config.toml
model = "multi-label image tagger"
dataset = "photos with spoken descriptions (Open Images, Localized Narratives)"
train_examples = 101725
image_size = 32
crop_scale_min = 0.5
horizontal_flip = true
translate = 0.06
arch = "swin"
norm = "layernorm"
norm_position = "sandwich"
hidden_act = "squared_relu"
mlp_ratio = 3
head_dim = 64
fused_qkv = false
bias = "none"
qk_norm = false
layer_scale_init = 0.1
parallel_block = false
inner_norm = false
moe = "soft"
drop_path = 0.15
num_experts = 8
moe_every = 2
expert_mlp_ratio = 0.25
slots_per_expert = 1
shared_expert = false
patch_size = [2, 2]
depths = [2, 4, 2]
widths = [80, 160, 320]
num_labels = 250
mixing = "mixup"
optimizer = "adamw"
learning_rate = 0.00094
beta1 = 0.95
beta2 = 0.99
eps = 1e-06
max_steps = 8200
batch_size = 128
epochs = 10.3
lr_schedule = "cosine"
final_lr_fraction = 0.05
warmup_steps = 820
weight_decay = 0.2
Rows from block 2, named by matrix and row number. Each number is 200 + 20 x the weight over its row's rms, rounded and kept within 0 to 999. All counts start at 0. After the name is the row's rms in percent of the matrix's.
# fc2: MLP down (model.blocks.2.mlp.fc2.weight, 160x480), inputs 320-399
fc2.72,113,219,181,177,169,155,201,227,206,158,198,197,212,204,188,219,202,213,203,208,220,190,189,195,215,209,216,190,198,229,216,230,189,174,222,194,176,183,151,236,172,211,195,222,188,230,238,189,194,201,186,191,216,205,167,230,194,202,240,210,177,169,200,184,212,184,206,177,162,219,187,217,206,171,158,192,216,189,182,216,209
fc2.73,088,211,201,235,216,247,169,176,232,168,209,192,202,228,219,172,206,208,218,192,172,203,218,215,207,187,219,191,199,179,203,164,209,229,196,212,211,205,165,214,172,199,212,243,251,193,190,206,193,220,177,218,171,205,204,196,190,194,191,222,171,197,193,181,216,220,197,230,164,232,202,237,204,187,195,213,180,196,245,177,144
fc2.74,096,215,234,180,195,158,217,224,195,196,200,216,198,204,215,238,205,215,195,187,136,222,178,183,191,210,195,215,217,179,209,208,238,200,170,222,223,205,200,172,216,203,216,190,219,178,183,231,184,223,159,192,199,206,217,217,210,197,194,172,210,203,184,148,237,179,212,228,189,167,201,200,200,164,188,194,188,202,205,204,210
fc2.75,118,200,175,201,212,204,203,166,211,247,194,233,172,178,201,189,201,192,194,198,221,174,224,213,226,206,199,202,238,193,216,216,225,220,153,199,221,191,264,186,210,215,183,234,202,207,229,167,204,219,193,226,200,174,209,179,191,201,176,213,219,199,170,181,195,213,210,257,216,197,208,142,180,266,214,213,187,232,213,233,213
fc2.76,088,203,156,161,222,193,201,170,188,220,192,201,258,188,131,152,217,189,191,212,204,198,190,210,196,205,190,205,212,199,172,202,208,165,197,166,204,203,214,203,226,222,185,184,217,170,190,217,212,183,220,199,204,181,202,222,200,213,194,219,197,194,158,217,162,182,221,187,188,165,224,179,209,247,202,186,231,174,167,212,209
fc2.77,102,197,218,187,193,256,192,215,184,197,194,198,210,181,203,212,185,210,194,177,172,200,165,196,193,195,172,210,197,215,218,163,220,212,189,203,172,220,195,210,193,205,209,185,203,209,193,215,191,206,167,164,188,202,202,212,192,171,185,197,188,218,185,243,223,185,225,200,178,215,174,206,214,211,193,206,207,195,207,233,221
fc2.78,098,254,193,216,220,187,200,175,230,193,217,172,189,179,193,170,167,181,173,225,171,204,218,183,193,173,208,200,208,194,210,208,193,207,173,194,212,172,232,224,202,192,190,202,224,187,207,195,176,200,222,214,175,211,201,192,204,183,220,191,199,198,188,185,186,214,180,188,216,108,214,169,223,231,230,211,205,154,173,198,179
fc2.79,070,209,212,181,211,221,220,197,215,213,217,207,225,179,208,184,237,126,184,162,174,172,224,174,199,184,189,205,203,190,155,198,232,216,183,181,242,198,174,226,211,193,220,212,195,194,201,210,227,204,198,202,230,170,172,203,212,213,217,191,207,194,198,159,232,246,211,196,180,207,205,201,209,193,202,197,210,181,212,195,234
fc2.80,091,204,210,194,214,182,187,205,204,196,219,178,224,168,235,169,203,163,198,170,246,196,193,202,224,191,220,204,208,193,181,190,200,209,167,228,161,162,212,190,229,194,179,242,228,200,213,210,213,202,205,234,231,240,198,200,215,214,168,206,229,195,209,217,193,202,179,211,183,171,238,199,174,210,179,196,213,217,214,184,170
fc2.81,079,197,183,187,194,185,186,211,233,185,203,186,214,213,197,244,187,174,229,218,191,231,179,197,189,214,187,205,212,233,236,201,205,204,170,204,189,218,214,189,233,204,223,187,198,205,217,171,197,218,213,217,194,196,192,179,226,229,194,200,223,223,203,188,205,204,191,189,191,207,217,205,250,201,184,202,181,198,194,198,214
fc2.82,097,221,184,182,212,179,188,156,248,165,176,179,193,225,224,216,203,174,168,190,163,178,204,169,197,204,209,203,200,255,203,207,188,187,188,211,202,159,174,212,230,180,197,216,225,215,197,211,226,200,185,220,207,207,191,168,198,219,212,227,246,199,196,189,178,193,178,215,180,200,198,189,177,179,204,182,210,207,193,209,225
fc2.83,093,243,228,201,187,148,189,214,228,200,226,175,189,190,206,235,226,193,180,203,211,202,198,185,188,204,210,203,188,190,210,209,217,197,186,205,198,185,177,207,233,189,234,200,198,203,261,190,219,215,181,211,185,205,160,182,215,209,220,174,225,199,191,185,168,231,191,185,205,212,219,187,194,199,183,206,227,196,199,189,213
fc2.84,095,166,213,220,157,240,216,188,237,198,169,183,230,212,193,244,165,201,202,189,224,235,195,174,231,230,210,216,205,215,221,182,180,217,160,171,219,218,207,191,195,179,216,214,164,223,172,189,198,231,192,199,207,188,215,227,195,187,209,209,212,215,234,203,205,181,172,162,199,210,176,218,215,210,180,227,172,220,181,232,166
fc2.85,097,193,198,155,189,190,211,181,199,204,199,223,207,196,163,186,204,223,165,169,186,189,215,184,182,195,169,184,185,187,179,207,193,195,243,170,209,204,187,195,240,196,229,190,206,180,191,193,217,176,207,186,196,205,234,227,196,203,193,187,187,143,198,228,166,191,236,188,211,228,161,154,208,211,237,207,241,200,190,189,221
fc2.86,106,230,237,222,202,174,228,203,190,170,198,216,199,221,200,167,209,194,179,195,195,181,214,247,202,201,206,213,170,191,216,198,228,161,179,213,194,188,172,196,211,189,218,215,196,193,194,193,194,228,182,199,166,211,199,178,214,214,177,217,195,170,194,194,214,171,197,212,189,183,230,212,209,167,188,207,195,170,182,198,210
fc2.87,086,169,198,178,192,215,188,219,182,184,191,235,165,173,222,201,238,245,218,184,216,244,181,179,243,187,205,187,214,210,216,195,182,212,212,194,213,185,245,223,192,203,168,204,161,187,208,194,201,188,190,210,227,185,217,204,197,185,188,193,199,195,228,229,218,180,215,197,227,189,184,229,196,222,214,206,179,232,217,194,199
fc2.88,090,231,184,190,228,253,197,197,204,149,207,211,205,208,179,190,196,205,218,222,197,215,184,172,181,204,206,167,185,223,221,206,203,195,186,197,195,237,187,217,196,210,206,208,199,177,178,175,218,225,170,199,254,210,209,208,191,207,239,181,174,205,192,209,205,197,170,221,239,203,192,185,180,167,218,169,194,173,200,163,209
fc2.89,100,218,228,219,229,220,215,198,185,175,178,221,193,202,204,188,193,239,209,178,206,194,196,198,207,205,222,213,181,220,206,170,184,212,219,213,250,212,166,187,202,199,211,171,226,219,188,196,214,184,196,190,209,163,221,235,180,167,198,201,200,208,214,203,218,164,205,176,179,229,190,238,215,175,193,177,172,240,204,213,199
fc2.90,091,178,238,222,219,235,229,230,186,203,209,220,166,198,229,197,213,200,188,182,207,229,208,184,183,196,191,228,161,176,174,200,182,182,178,216,185,195,210,156,177,199,217,220,200,218,268,212,211,202,202,170,243,206,197,208,201,235,201,162,187,216,219,194,197,187,214,205,184,171,217,173,224,187,164,198,234,248,218,162,201
fc2.91,102,207,209,220,198,168,193,237,219,215,220,216,183,218,189,223,220,173,198,203,216,187,184,195,217,218,201,186,202,228,188,214,211,204,215,183,208,223,224,189,205,190,221,205,219,204,215,203,185,182,247,203,220,200,169,217,179,203,228,214,182,223,202,156,210,193,228,176,222,190,193,221,176,228,167,184,237,203,208,232,214
fc2.92,091,189,191,178,203,165,238,203,187,174,182,236,187,225,196,182,193,231,200,223,176,192,214,217,208,196,183,193,208,208,203,215,190,164,170,236,178,196,183,225,199,246,193,208,193,204,209,208,178,225,178,211,207,188,225,226,226,237,173,238,219,215,194,183,217,201,197,189,186,160,212,174,257,192,192,169,145,187,195,206,193
fc2.93,102,181,174,216,226,244,207,177,198,194,217,221,210,180,186,159,171,188,183,215,199,170,150,202,221,162,197,240,170,187,180,194,188,228,240,226,203,188,234,212,199,187,229,181,205,199,190,196,215,197,204,216,182,201,226,206,166,197,192,168,204,229,181,211,180,224,164,176,185,231,149,207,176,230,230,242,198,183,220,205,175
fc2.94,101,202,211,207,203,200,199,225,215,166,187,184,187,179,201,230,206,204,207,173,202,196,196,217,194,205,192,189,210,197,167,211,214,193,190,210,176,194,179,207,210,185,201,185,208,210,219,222,196,200,202,172,186,237,171,186,183,160,200,187,219,198,205,175,250,212,184,168,191,191,200,196,191,186,162,187,223,228,182,177,220
fc2.95,076,209,191,185,226,164,201,200,199,225,219,188,181,183,188,188,233,171,211,195,198,182,198,217,205,194,146,192,222,231,204,193,204,213,198,186,197,212,194,186,215,199,172,247,168,201,221,194,208,189,209,206,202,178,221,184,167,190,193,201,212,207,221,211,161,210,192,203,184,228,190,192,248,202,213,149,193,226,154,216,198
fc2.96,099,197,192,234,184,194,173,172,199,169,179,197,182,207,227,211,192,219,191,196,233,185,225,216,192,211,199,209,217,248,202,192,225,180,164,205,174,203,196,211,191,173,180,196,186,216,214,198,201,222,180,206,202,207,190,193,199,215,201,217,209,170,204,184,235,216,191,212,182,197,191,149,217,188,183,171,172,208,176,203,219
fc2.97,080,165,200,197,189,203,189,256,226,198,204,205,202,212,221,179,214,181,196,184,188,172,202,215,143,217,185,191,190,184,200,202,236,216,218,211,229,187,218,213,207,243,195,205,210,189,216,169,204,196,237,242,169,218,199,202,209,221,180,211,171,232,208,231,157,200,224,231,205,196,186,179,184,210,255,204,218,193,210,207,190
fc2.98,088,203,216,158,204,178,229,169,183,213,200,210,222,196,180,228,209,175,189,179,156,216,201,185,155,190,167,192,186,169,214,192,203,194,207,207,210,190,203,206,201,216,225,207,220,205,203,229,216,197,179,182,243,194,218,206,212,199,187,185,210,155,190,200,190,197,215,203,182,231,178,179,173,225,200,188,250,207,207,182,158
fc2.99,103,191,200,224,190,195,185,218,242,193,202,217,226,212,187,223,173,165,212,203,220,233,181,195,185,206,224,217,189,201,201,188,202,237,203,177,211,201,189,188,216,199,196,222,213,200,192,208,178,163,217,195,160,187,182,176,231,204,186,198,196,178,219,196,242,210,188,181,181,209,204,201,198,199,221,188,197,222,227,206,203
fc2.100,124,200,226,209,223,186,214,237,199,215,183,199,186,134,197,223,177,191,194,177,199,147,180,234,211,159,219,193,233,214,197,224,183,232,205,201,186,201,223,205,204,220,187,204,199,193,176,213,166,186,201,184,191,198,218,204,182,183,184,188,217,231,188,198,226,175,205,199,235,202,187,213,204,215,211,199,214,206,203,200,181
fc2.101,137,149,160,216,165,189,195,211,187,196,193,210,199,190,201,215,176,227,198,208,219,220,191,183,234,205,214,211,209,233,199,191,181,222,234,214,228,229,185,190,174,201,213,201,201,249,207,194,190,184,191,206,217,177,225,226,198,186,213,190,195,201,184,181,209,182,205,208,183,238,196,214,219,192,185,186,204,206,207,218,213
fc2.102,120,221,161,187,206,164,234,207,174,223,204,213,182,212,183,185,199,214,207,226,228,230,224,190,227,208,215,188,205,178,193,187,170,244,180,210,234,208,206,181,186,198,186,197,194,211,204,214,185,191,186,197,231,180,204,208,220,226,199,202,209,199,211,213,198,180,195,246,200,177,206,206,185,215,193,217,185,220,202,195,186
fc2.103,085,212,226,195,233,214,192,220,197,236,182,217,214,193,216,190,200,186,190,248,167,210,215,193,165,189,202,175,189,172,204,215,210,157,205,189,190,188,190,215,203,174,210,192,211,216,228,160,187,219,180,215,224,220,204,217,198,178,186,217,210,146,215,229,184,246,178,225,193,195,167,211,189,201,212,196,202,184,235,218,204
fc2.104,095,168,184,204,199,177,241,171,216,199,165,222,181,222,195,223,189,202,195,230,195,168,216,230,190,197,207,192,232,198,227,213,214,188,216,211,219,192,178,174,181,232,202,190,206,186,172,181,209,198,228,226,246,203,189,207,224,194,219,205,201,217,200,151,174,223,207,213,193,218,206,186,185,202,221,229,206,210,199,216,213
fc2.105,099,187,214,224,155,157,218,152,207,185,199,196,174,192,190,226,211,201,189,223,221,195,214,210,210,170,188,235,234,172,206,257,192,191,169,214,171,195,214,194,232,195,186,220,193,211,228,221,196,215,194,206,243,202,202,158,199,207,157,231,197,169,206,160,213,224,177,224,183,202,223,213,229,217,183,199,207,214,171,224,228
fc2.106,093,231,192,180,212,222,215,187,174,158,149,201,167,193,211,211,196,182,207,178,173,217,186,205,137,206,204,218,187,202,214,215,223,197,205,211,170,188,217,228,205,217,214,207,227,152,220,184,250,206,179,179,194,195,188,190,220,161,191,155,200,201,214,208,194,199,198,175,204,221,246,221,171,180,232,220,199,183,189,194,197
fc2.107,094,231,215,201,180,158,187,157,173,181,178,189,183,212,227,192,199,160,209,192,215,191,218,195,199,208,209,214,208,203,198,184,170,225,177,226,161,221,176,213,191,238,231,167,224,193,198,202,196,204,190,212,187,238,187,163,172,208,232,212,207,189,191,172,201,233,198,215,224,190,227,196,208,184,230,230,228,233,180,207,190
fc2.108,082,195,193,187,206,235,215,185,161,211,196,177,200,187,173,194,209,167,210,200,206,214,198,203,193,172,163,174,217,186,214,200,172,187,199,170,201,190,214,207,211,208,225,206,174,192,183,220,226,206,214,209,191,222,199,228,205,193,191,196,197,210,190,195,199,219,245,190,200,193,215,218,202,200,189,199,195,225,194,231,177
fc2.109,103,208,222,197,186,195,208,225,207,170,205,174,211,220,208,212,203,201,252,235,214,227,201,197,193,208,220,178,174,190,203,187,207,202,220,238,192,175,165,193,193,183,210,176,204,174,222,225,189,209,192,213,195,194,189,201,210,242,190,183,211,175,187,177,194,185,193,207,195,209,199,203,228,188,190,173,228,170,206,180,193
fc2.110,102,203,196,170,150,121,216,193,200,203,226,217,215,219,192,230,204,213,179,188,187,219,207,165,215,210,213,200,216,204,206,188,236,199,211,214,194,180,209,193,191,194,219,218,215,200,221,194,186,192,216,202,197,239,192,166,227,231,227,172,220,169,199,154,222,206,178,219,195,193,220,173,210,236,174,169,206,216,189,183,225
fc2.111,114,225,239,189,199,184,182,206,190,198,212,186,197,197,225,194,175,182,224,178,198,200,177,204,189,166,216,206,187,199,198,190,212,186,177,206,176,221,178,243,196,169,198,209,194,198,216,217,171,198,204,213,185,201,160,141,241,225,199,195,220,199,227,206,228,200,202,194,188,198,198,225,237,164,199,174,202,162,214,205,212
fc2.112,110,223,199,169,190,167,260,173,189,203,186,223,167,185,171,177,221,212,194,162,190,196,200,221,191,183,209,153,209,188,180,226,215,189,189,186,209,193,178,207,195,223,213,224,222,167,205,181,207,207,204,200,230,215,214,202,209,259,221,211,201,216,198,185,206,202,204,271,207,200,230,185,189,228,207,227,226,227,170,195,187
fc2.113,097,224,193,202,233,248,211,190,220,236,207,188,207,212,184,189,207,185,193,215,205,218,210,204,200,205,198,173,218,187,206,206,215,195,185,164,200,182,243,156,170,184,179,215,161,182,198,240,167,215,206,191,216,197,212,190,198,182,200,228,197,189,190,217,210,169,220,209,193,213,193,193,189,250,204,197,175,220,191,192,204
fc2.114,098,208,210,191,194,219,242,211,215,191,176,215,210,206,190,172,172,177,225,193,215,250,200,195,238,197,211,180,199,197,201,197,199,179,157,205,201,177,203,196,213,197,185,199,204,228,204,198,189,211,208,188,221,193,228,202,213,221,204,212,191,200,190,190,199,220,174,260,202,194,210,189,185,212,147,226,225,210,193,178,211
fc2.115,107,192,210,204,186,228,186,202,195,221,231,182,203,197,227,188,199,180,211,195,167,188,204,194,158,225,213,222,190,221,174,183,206,187,194,178,167,200,235,175,223,196,194,201,237,156,202,224,219,211,198,205,207,173,200,181,198,222,170,172,199,179,211,202,195,159,193,194,193,165,179,169,174,203,198,250,190,202,188,174,202
fc2.116,099,181,180,228,207,238,195,176,221,193,179,213,216,206,181,190,212,213,184,201,211,211,184,205,227,209,208,194,202,204,178,209,201,262,241,180,235,194,206,207,163,203,211,206,198,183,191,175,211,215,191,177,179,201,211,232,172,182,186,195,173,199,191,182,182,183,197,181,206,178,179,212,201,237,196,216,181,209,195,202,199
fc2.117,096,194,177,220,200,186,208,203,225,215,214,213,205,188,232,145,197,177,203,164,236,214,214,181,209,240,206,233,169,181,229,169,188,194,214,162,201,215,174,196,201,175,177,192,198,233,230,184,215,198,162,218,208,195,212,181,183,185,168,188,191,189,201,180,217,153,177,204,187,199,183,220,215,177,203,228,207,181,176,189,252
fc2.118,117,248,186,156,215,202,217,175,189,204,207,184,184,202,178,193,226,198,214,186,207,174,207,193,219,162,184,170,216,200,179,213,202,226,203,175,185,205,232,194,190,232,212,222,174,184,178,197,184,196,193,179,214,208,220,185,189,192,151,190,207,211,192,227,204,179,212,203,210,216,176,156,163,260,208,175,200,223,186,223,194
fc2.119,073,228,229,185,198,196,193,168,221,188,195,223,222,202,165,184,225,213,170,196,210,195,241,193,192,200,193,199,171,192,175,179,228,182,207,206,169,235,198,200,196,200,225,198,209,188,177,193,228,194,188,195,195,175,198,203,166,209,201,187,200,196,215,175,182,201,198,185,181,223,206,195,211,193,192,238,222,201,222,203,198
fc2.120,078,207,188,196,192,230,199,230,207,184,174,192,221,203,156,169,246,156,214,189,212,227,167,195,200,208,210,210,205,198,154,214,209,221,196,190,200,205,202,202,193,242,180,220,179,207,210,226,205,214,211,210,208,193,196,217,219,193,197,182,180,222,187,187,206,207,212,219,163,210,184,171,216,213,216,225,197,199,190,215,206
fc2.121,104,223,214,160,237,242,229,214,168,227,202,216,239,187,181,206,181,190,219,195,208,204,210,227,157,188,202,194,184,179,212,204,211,205,206,211,225,205,210,209,221,195,185,188,171,160,203,185,204,181,217,214,226,155,199,231,209,197,225,194,191,184,190,226,198,204,197,174,218,185,190,196,217,223,239,212,182,206,227,193,158
fc2.122,079,229,224,195,178,213,245,166,250,195,178,188,188,226,184,190,240,203,197,165,203,217,172,205,222,189,201,163,201,210,209,182,239,181,210,189,195,211,204,164,203,155,188,218,216,176,171,209,223,190,209,184,214,199,171,194,205,174,191,184,199,197,221,193,223,181,236,207,192,228,191,196,179,209,217,238,208,213,173,201,216
fc2.123,129,236,206,146,205,229,191,230,205,206,199,184,204,207,197,239,203,203,237,214,226,216,190,210,221,196,214,206,220,199,156,191,188,192,164,210,185,213,211,183,180,186,177,219,208,185,207,214,193,193,246,206,208,209,212,193,227,191,200,186,194,217,198,188,203,214,195,170,229,152,195,160,221,240,194,171,189,252,217,214,204
fc2.124,105,155,186,198,177,177,228,186,195,163,181,210,190,202,204,203,232,183,165,173,198,178,195,195,214,237,208,204,208,190,201,224,186,177,250,177,190,247,154,214,188,203,185,213,186,194,215,191,219,200,218,179,229,219,186,201,201,232,199,198,204,163,210,151,198,207,187,225,167,221,195,234,202,163,177,205,235,206,193,243,204
fc2.125,110,188,160,218,236,245,179,203,200,241,190,201,183,202,197,199,206,175,186,216,206,194,211,160,213,205,178,202,222,205,218,190,185,227,196,173,208,198,241,200,204,201,202,190,213,169,198,154,225,231,231,174,211,214,208,239,184,170,203,172,216,221,193,246,199,224,235,217,208,229,188,208,160,216,227,222,200,191,235,205,188
fc2.126,120,238,210,202,224,233,174,213,207,233,218,189,213,241,196,166,196,173,186,213,174,196,189,225,197,178,203,196,197,203,197,219,194,216,157,186,187,211,238,188,164,219,169,215,220,180,204,213,185,229,212,204,196,198,188,183,233,182,165,216,207,193,191,231,200,194,200,197,227,175,188,158,201,228,235,209,218,216,200,191,203
fc2.127,115,249,212,147,226,222,193,228,229,219,189,175,189,220,189,215,193,174,220,248,207,190,196,175,185,194,219,187,212,212,190,204,237,175,187,189,187,190,241,186,203,212,180,193,213,175,184,207,170,211,245,231,211,207,209,197,197,210,213,206,208,194,203,181,166,210,192,201,201,146,194,174,179,217,201,192,217,240,221,176,194
fc2.128,099,203,205,209,192,175,179,215,236,208,204,201,233,201,221,214,195,184,182,212,191,212,205,206,205,242,206,200,178,217,241,204,194,186,229,198,207,211,185,222,185,167,206,182,227,205,173,241,201,205,188,213,225,224,176,198,218,213,186,189,182,180,193,195,214,186,196,209,162,195,198,231,194,184,177,225,182,163,200,177,221
fc2.129,102,228,180,217,219,236,192,216,213,243,204,182,219,200,227,187,196,186,198,211,182,191,197,204,159,216,194,203,203,207,191,168,227,239,161,196,214,178,214,186,190,177,187,196,214,217,187,204,246,193,223,191,189,186,173,209,216,203,171,221,200,231,204,206,177,219,187,196,198,203,182,180,201,191,202,219,161,222,214,161,238
fc2.130,102,213,219,182,232,204,236,196,173,248,200,186,204,223,208,179,210,198,194,184,179,202,176,224,193,230,187,190,224,189,202,185,203,210,142,182,185,188,237,192,191,224,197,187,209,208,214,222,157,198,180,191,184,170,238,161,191,204,191,197,183,195,212,230,212,202,186,201,217,180,208,151,204,226,254,199,188,207,226,190,177
fc2.131,094,195,186,189,202,199,240,185,219,206,238,216,189,200,207,205,202,175,175,211,230,201,222,217,221,183,207,186,198,196,211,217,185,206,171,172,195,177,205,176,217,180,192,198,191,222,240,168,147,186,203,216,193,205,200,238,192,173,227,184,174,232,203,221,232,215,164,173,216,244,166,206,197,187,193,216,224,199,193,221,165
fc2.132,120,204,191,228,167,222,171,197,215,154,197,183,190,207,213,236,193,192,207,201,197,194,210,161,176,223,212,214,192,232,205,202,192,171,196,184,193,212,173,213,215,191,220,195,217,239,207,199,227,227,212,239,182,204,141,200,190,200,213,207,206,210,218,202,242,200,188,162,189,194,213,225,248,153,211,198,185,163,185,206,224
fc2.133,081,198,210,199,230,178,206,182,185,184,199,188,222,199,246,220,151,194,210,206,181,209,207,169,200,230,186,205,210,169,182,206,234,210,188,214,225,204,212,197,199,208,193,169,184,207,236,229,170,222,208,209,196,211,203,190,208,184,203,214,213,208,204,214,203,177,215,195,201,170,209,196,202,198,189,192,189,174,187,202,162
fc2.134,103,175,221,190,201,169,231,180,200,195,178,209,201,206,213,189,183,194,196,211,185,174,188,223,220,197,198,197,207,224,170,157,186,204,189,203,216,180,214,166,175,196,180,216,171,182,199,228,182,157,250,168,178,186,216,186,216,201,204,208,197,217,200,188,148,181,193,206,199,211,202,187,245,196,188,203,176,230,214,201,207
fc2.135,098,187,166,222,244,261,210,190,221,200,215,213,203,203,187,185,172,176,189,175,207,206,187,203,228,197,221,186,204,248,204,205,204,196,238,231,202,199,206,195,197,211,224,175,177,213,215,210,203,221,220,170,183,198,181,238,186,181,170,192,179,237,197,201,166,193,189,177,198,200,173,252,194,186,228,195,193,188,216,197,191
fc2.136,092,220,220,164,186,227,251,189,203,207,206,213,228,189,187,233,173,214,214,170,218,194,218,216,203,198,199,191,219,181,202,205,165,225,188,183,210,184,194,217,206,194,201,184,217,201,214,168,218,208,203,178,197,199,202,204,152,208,206,221,194,208,196,240,181,210,177,187,199,191,209,177,224,211,218,220,195,204,191,209,186
fc2.137,100,195,193,175,199,203,216,192,161,223,217,205,225,209,180,209,248,230,207,212,199,216,205,206,261,183,196,186,196,186,186,195,180,187,217,205,200,180,185,210,242,192,238,205,226,201,211,221,180,210,176,208,207,188,184,257,191,202,206,194,205,221,215,207,180,200,202,206,217,214,239,192,194,173,193,220,204,167,211,203,146
fc2.138,090,181,203,199,209,172,216,202,196,212,212,205,226,200,192,218,161,204,194,173,220,200,189,187,214,204,218,203,203,199,201,200,189,196,215,205,213,209,185,197,189,219,170,186,183,228,208,229,131,169,222,188,181,199,211,204,205,185,184,195,189,207,183,226,205,194,156,231,270,228,192,222,204,202,187,214,162,222,204,223,171
fc2.139,109,196,208,199,221,233,169,231,187,204,208,210,205,219,227,223,181,191,197,184,193,200,187,200,225,204,191,191,192,189,212,186,182,200,184,211,224,207,218,194,241,186,215,191,192,180,196,202,224,234,207,196,152,180,199,210,173,215,165,189,198,217,198,222,210,219,202,200,221,228,206,232,201,204,192,252,171,201,206,194,189
fc2.140,101,193,221,207,222,217,229,142,214,202,208,162,217,179,194,171,205,176,220,247,228,193,187,192,204,176,198,200,203,210,176,202,200,185,184,196,187,206,206,176,213,214,193,215,163,149,182,193,164,200,220,205,207,191,188,193,198,206,183,227,190,203,240,209,174,199,209,192,207,154,205,191,164,221,221,203,189,184,201,193,183
fc2.141,108,215,214,168,213,230,191,181,201,216,194,208,214,206,181,232,214,257,190,192,195,186,176,216,217,190,213,206,204,197,207,180,217,191,195,222,192,207,189,186,215,236,207,182,153,214,176,196,195,219,188,171,188,215,194,205,203,211,200,197,188,233,187,215,201,177,160,199,206,185,198,154,221,200,192,207,158,189,198,193,180
fc2.142,109,223,218,203,201,176,214,217,185,197,210,208,216,222,195,181,203,201,180,237,214,221,192,223,221,211,202,215,190,172,199,180,220,191,176,181,174,180,187,189,191,214,193,227,195,211,189,212,151,242,180,196,208,233,208,174,186,208,214,202,187,172,189,185,209,198,198,185,211,193,212,188,222,182,189,193,189,175,173,206,206
fc2.143,102,217,217,176,185,223,177,192,177,204,208,175,228,195,197,171,209,204,213,233,195,199,209,237,186,191,185,203,181,135,203,215,194,208,202,191,192,228,197,200,200,202,273,183,204,199,173,197,186,234,200,203,144,243,228,208,179,176,223,201,210,213,160,179,203,237,208,182,208,202,190,223,197,185,208,194,208,174,248,229,167
fc2.144,099,176,197,256,201,234,171,185,185,209,187,213,194,180,213,177,196,194,201,196,242,186,175,225,216,190,192,214,198,204,205,195,199,198,213,222,188,201,196,194,204,216,217,199,180,263,177,173,212,200,209,211,176,218,178,170,186,160,199,198,198,215,209,213,247,179,187,191,211,198,199,203,209,181,230,189,153,185,191,244,186
fc2.145,111,187,178,203,191,151,177,183,194,194,206,181,178,188,194,212,171,159,185,238,234,141,237,200,222,248,195,226,244,215,192,219,166,226,218,182,165,196,237,198,213,227,239,225,229,189,230,188,193,202,227,209,218,243,196,172,212,231,215,191,220,195,198,161,182,215,208,169,233,211,247,145,188,227,203,202,188,204,219,212,221
fc2.146,103,196,193,206,180,223,221,204,233,200,225,203,246,193,229,157,181,217,233,203,214,178,161,173,212,222,194,182,185,188,201,134,181,218,188,216,190,200,205,189,207,215,214,179,209,188,168,220,148,210,214,173,191,201,208,185,210,198,205,183,195,219,210,173,212,195,199,194,228,180,212,180,179,198,199,212,203,168,224,215,188
fc2.147,097,206,229,208,207,159,189,243,215,200,192,190,203,205,206,190,202,210,182,240,235,202,211,180,217,189,201,204,199,200,209,206,207,199,172,191,176,195,184,203,223,197,233,187,212,174,193,208,185,220,160,200,216,237,198,208,199,189,208,187,219,185,190,160,234,201,207,165,228,207,218,188,218,211,180,228,199,195,179,231,232
fc2.148,103,163,208,174,194,222,191,209,191,223,212,199,203,198,204,220,203,163,149,195,192,190,222,210,209,214,193,217,179,163,207,203,181,209,182,179,147,196,238,205,239,208,196,172,229,166,223,207,225,207,209,231,185,207,188,208,211,208,167,168,232,229,220,195,188,226,219,184,200,227,188,192,201,208,211,252,200,206,185,192,216
fc2.149,076,196,207,185,218,237,186,161,176,190,218,158,224,199,201,181,200,202,203,215,194,181,180,207,210,212,204,180,209,239,195,185,223,208,198,194,225,190,185,176,194,194,242,233,258,188,245,195,208,206,175,224,207,190,234,218,180,204,199,161,214,191,196,206,183,215,175,187,215,207,189,217,165,219,188,220,195,200,210,186,218
fc2.150,087,201,240,187,194,233,181,207,232,234,201,202,195,239,197,170,193,206,189,207,188,180,240,178,186,219,177,167,185,173,191,188,219,199,206,187,165,219,207,195,223,188,230,187,207,194,155,177,199,224,196,219,145,213,212,200,227,211,206,210,193,176,214,195,197,211,205,159,173,166,209,182,227,198,208,196,206,193,204,162,198
fc2.151,101,218,197,194,173,160,198,221,200,173,205,195,223,214,168,204,209,234,217,169,237,232,205,218,191,187,221,206,182,218,209,193,198,154,207,183,207,226,143,218,184,217,200,203,185,242,200,218,165,238,164,157,225,184,208,193,182,193,207,218,191,147,202,195,213,189,141,201,193,233,192,194,208,170,218,214,211,184,168,204,224
fc2.152,116,213,174,168,175,160,189,217,236,185,193,199,191,175,182,189,206,213,196,232,238,181,199,200,199,196,196,180,228,195,195,195,220,166,200,183,177,201,212,189,208,219,220,204,190,182,214,219,192,215,192,205,197,226,188,197,217,235,233,200,190,170,213,164,206,167,200,183,195,187,199,171,196,233,169,191,225,206,173,213,206
fc2.153,098,217,177,232,184,189,193,210,223,202,206,204,183,200,212,217,171,232,196,185,180,219,217,186,179,227,192,216,219,228,212,181,206,202,219,206,214,245,178,223,208,206,239,200,216,245,216,199,181,240,170,178,157,196,200,211,170,199,194,205,215,192,185,179,211,211,197,207,203,203,223,207,187,197,238,194,218,175,207,210,231
fc2.154,099,186,226,168,241,223,227,214,197,224,204,224,225,194,182,194,194,204,172,174,203,201,170,224,203,193,202,198,199,156,179,178,213,205,184,222,202,161,192,189,201,202,179,233,158,149,167,177,162,207,182,192,187,171,252,193,212,211,188,174,183,212,201,199,216,215,185,204,203,199,202,205,200,210,223,207,200,212,192,198,176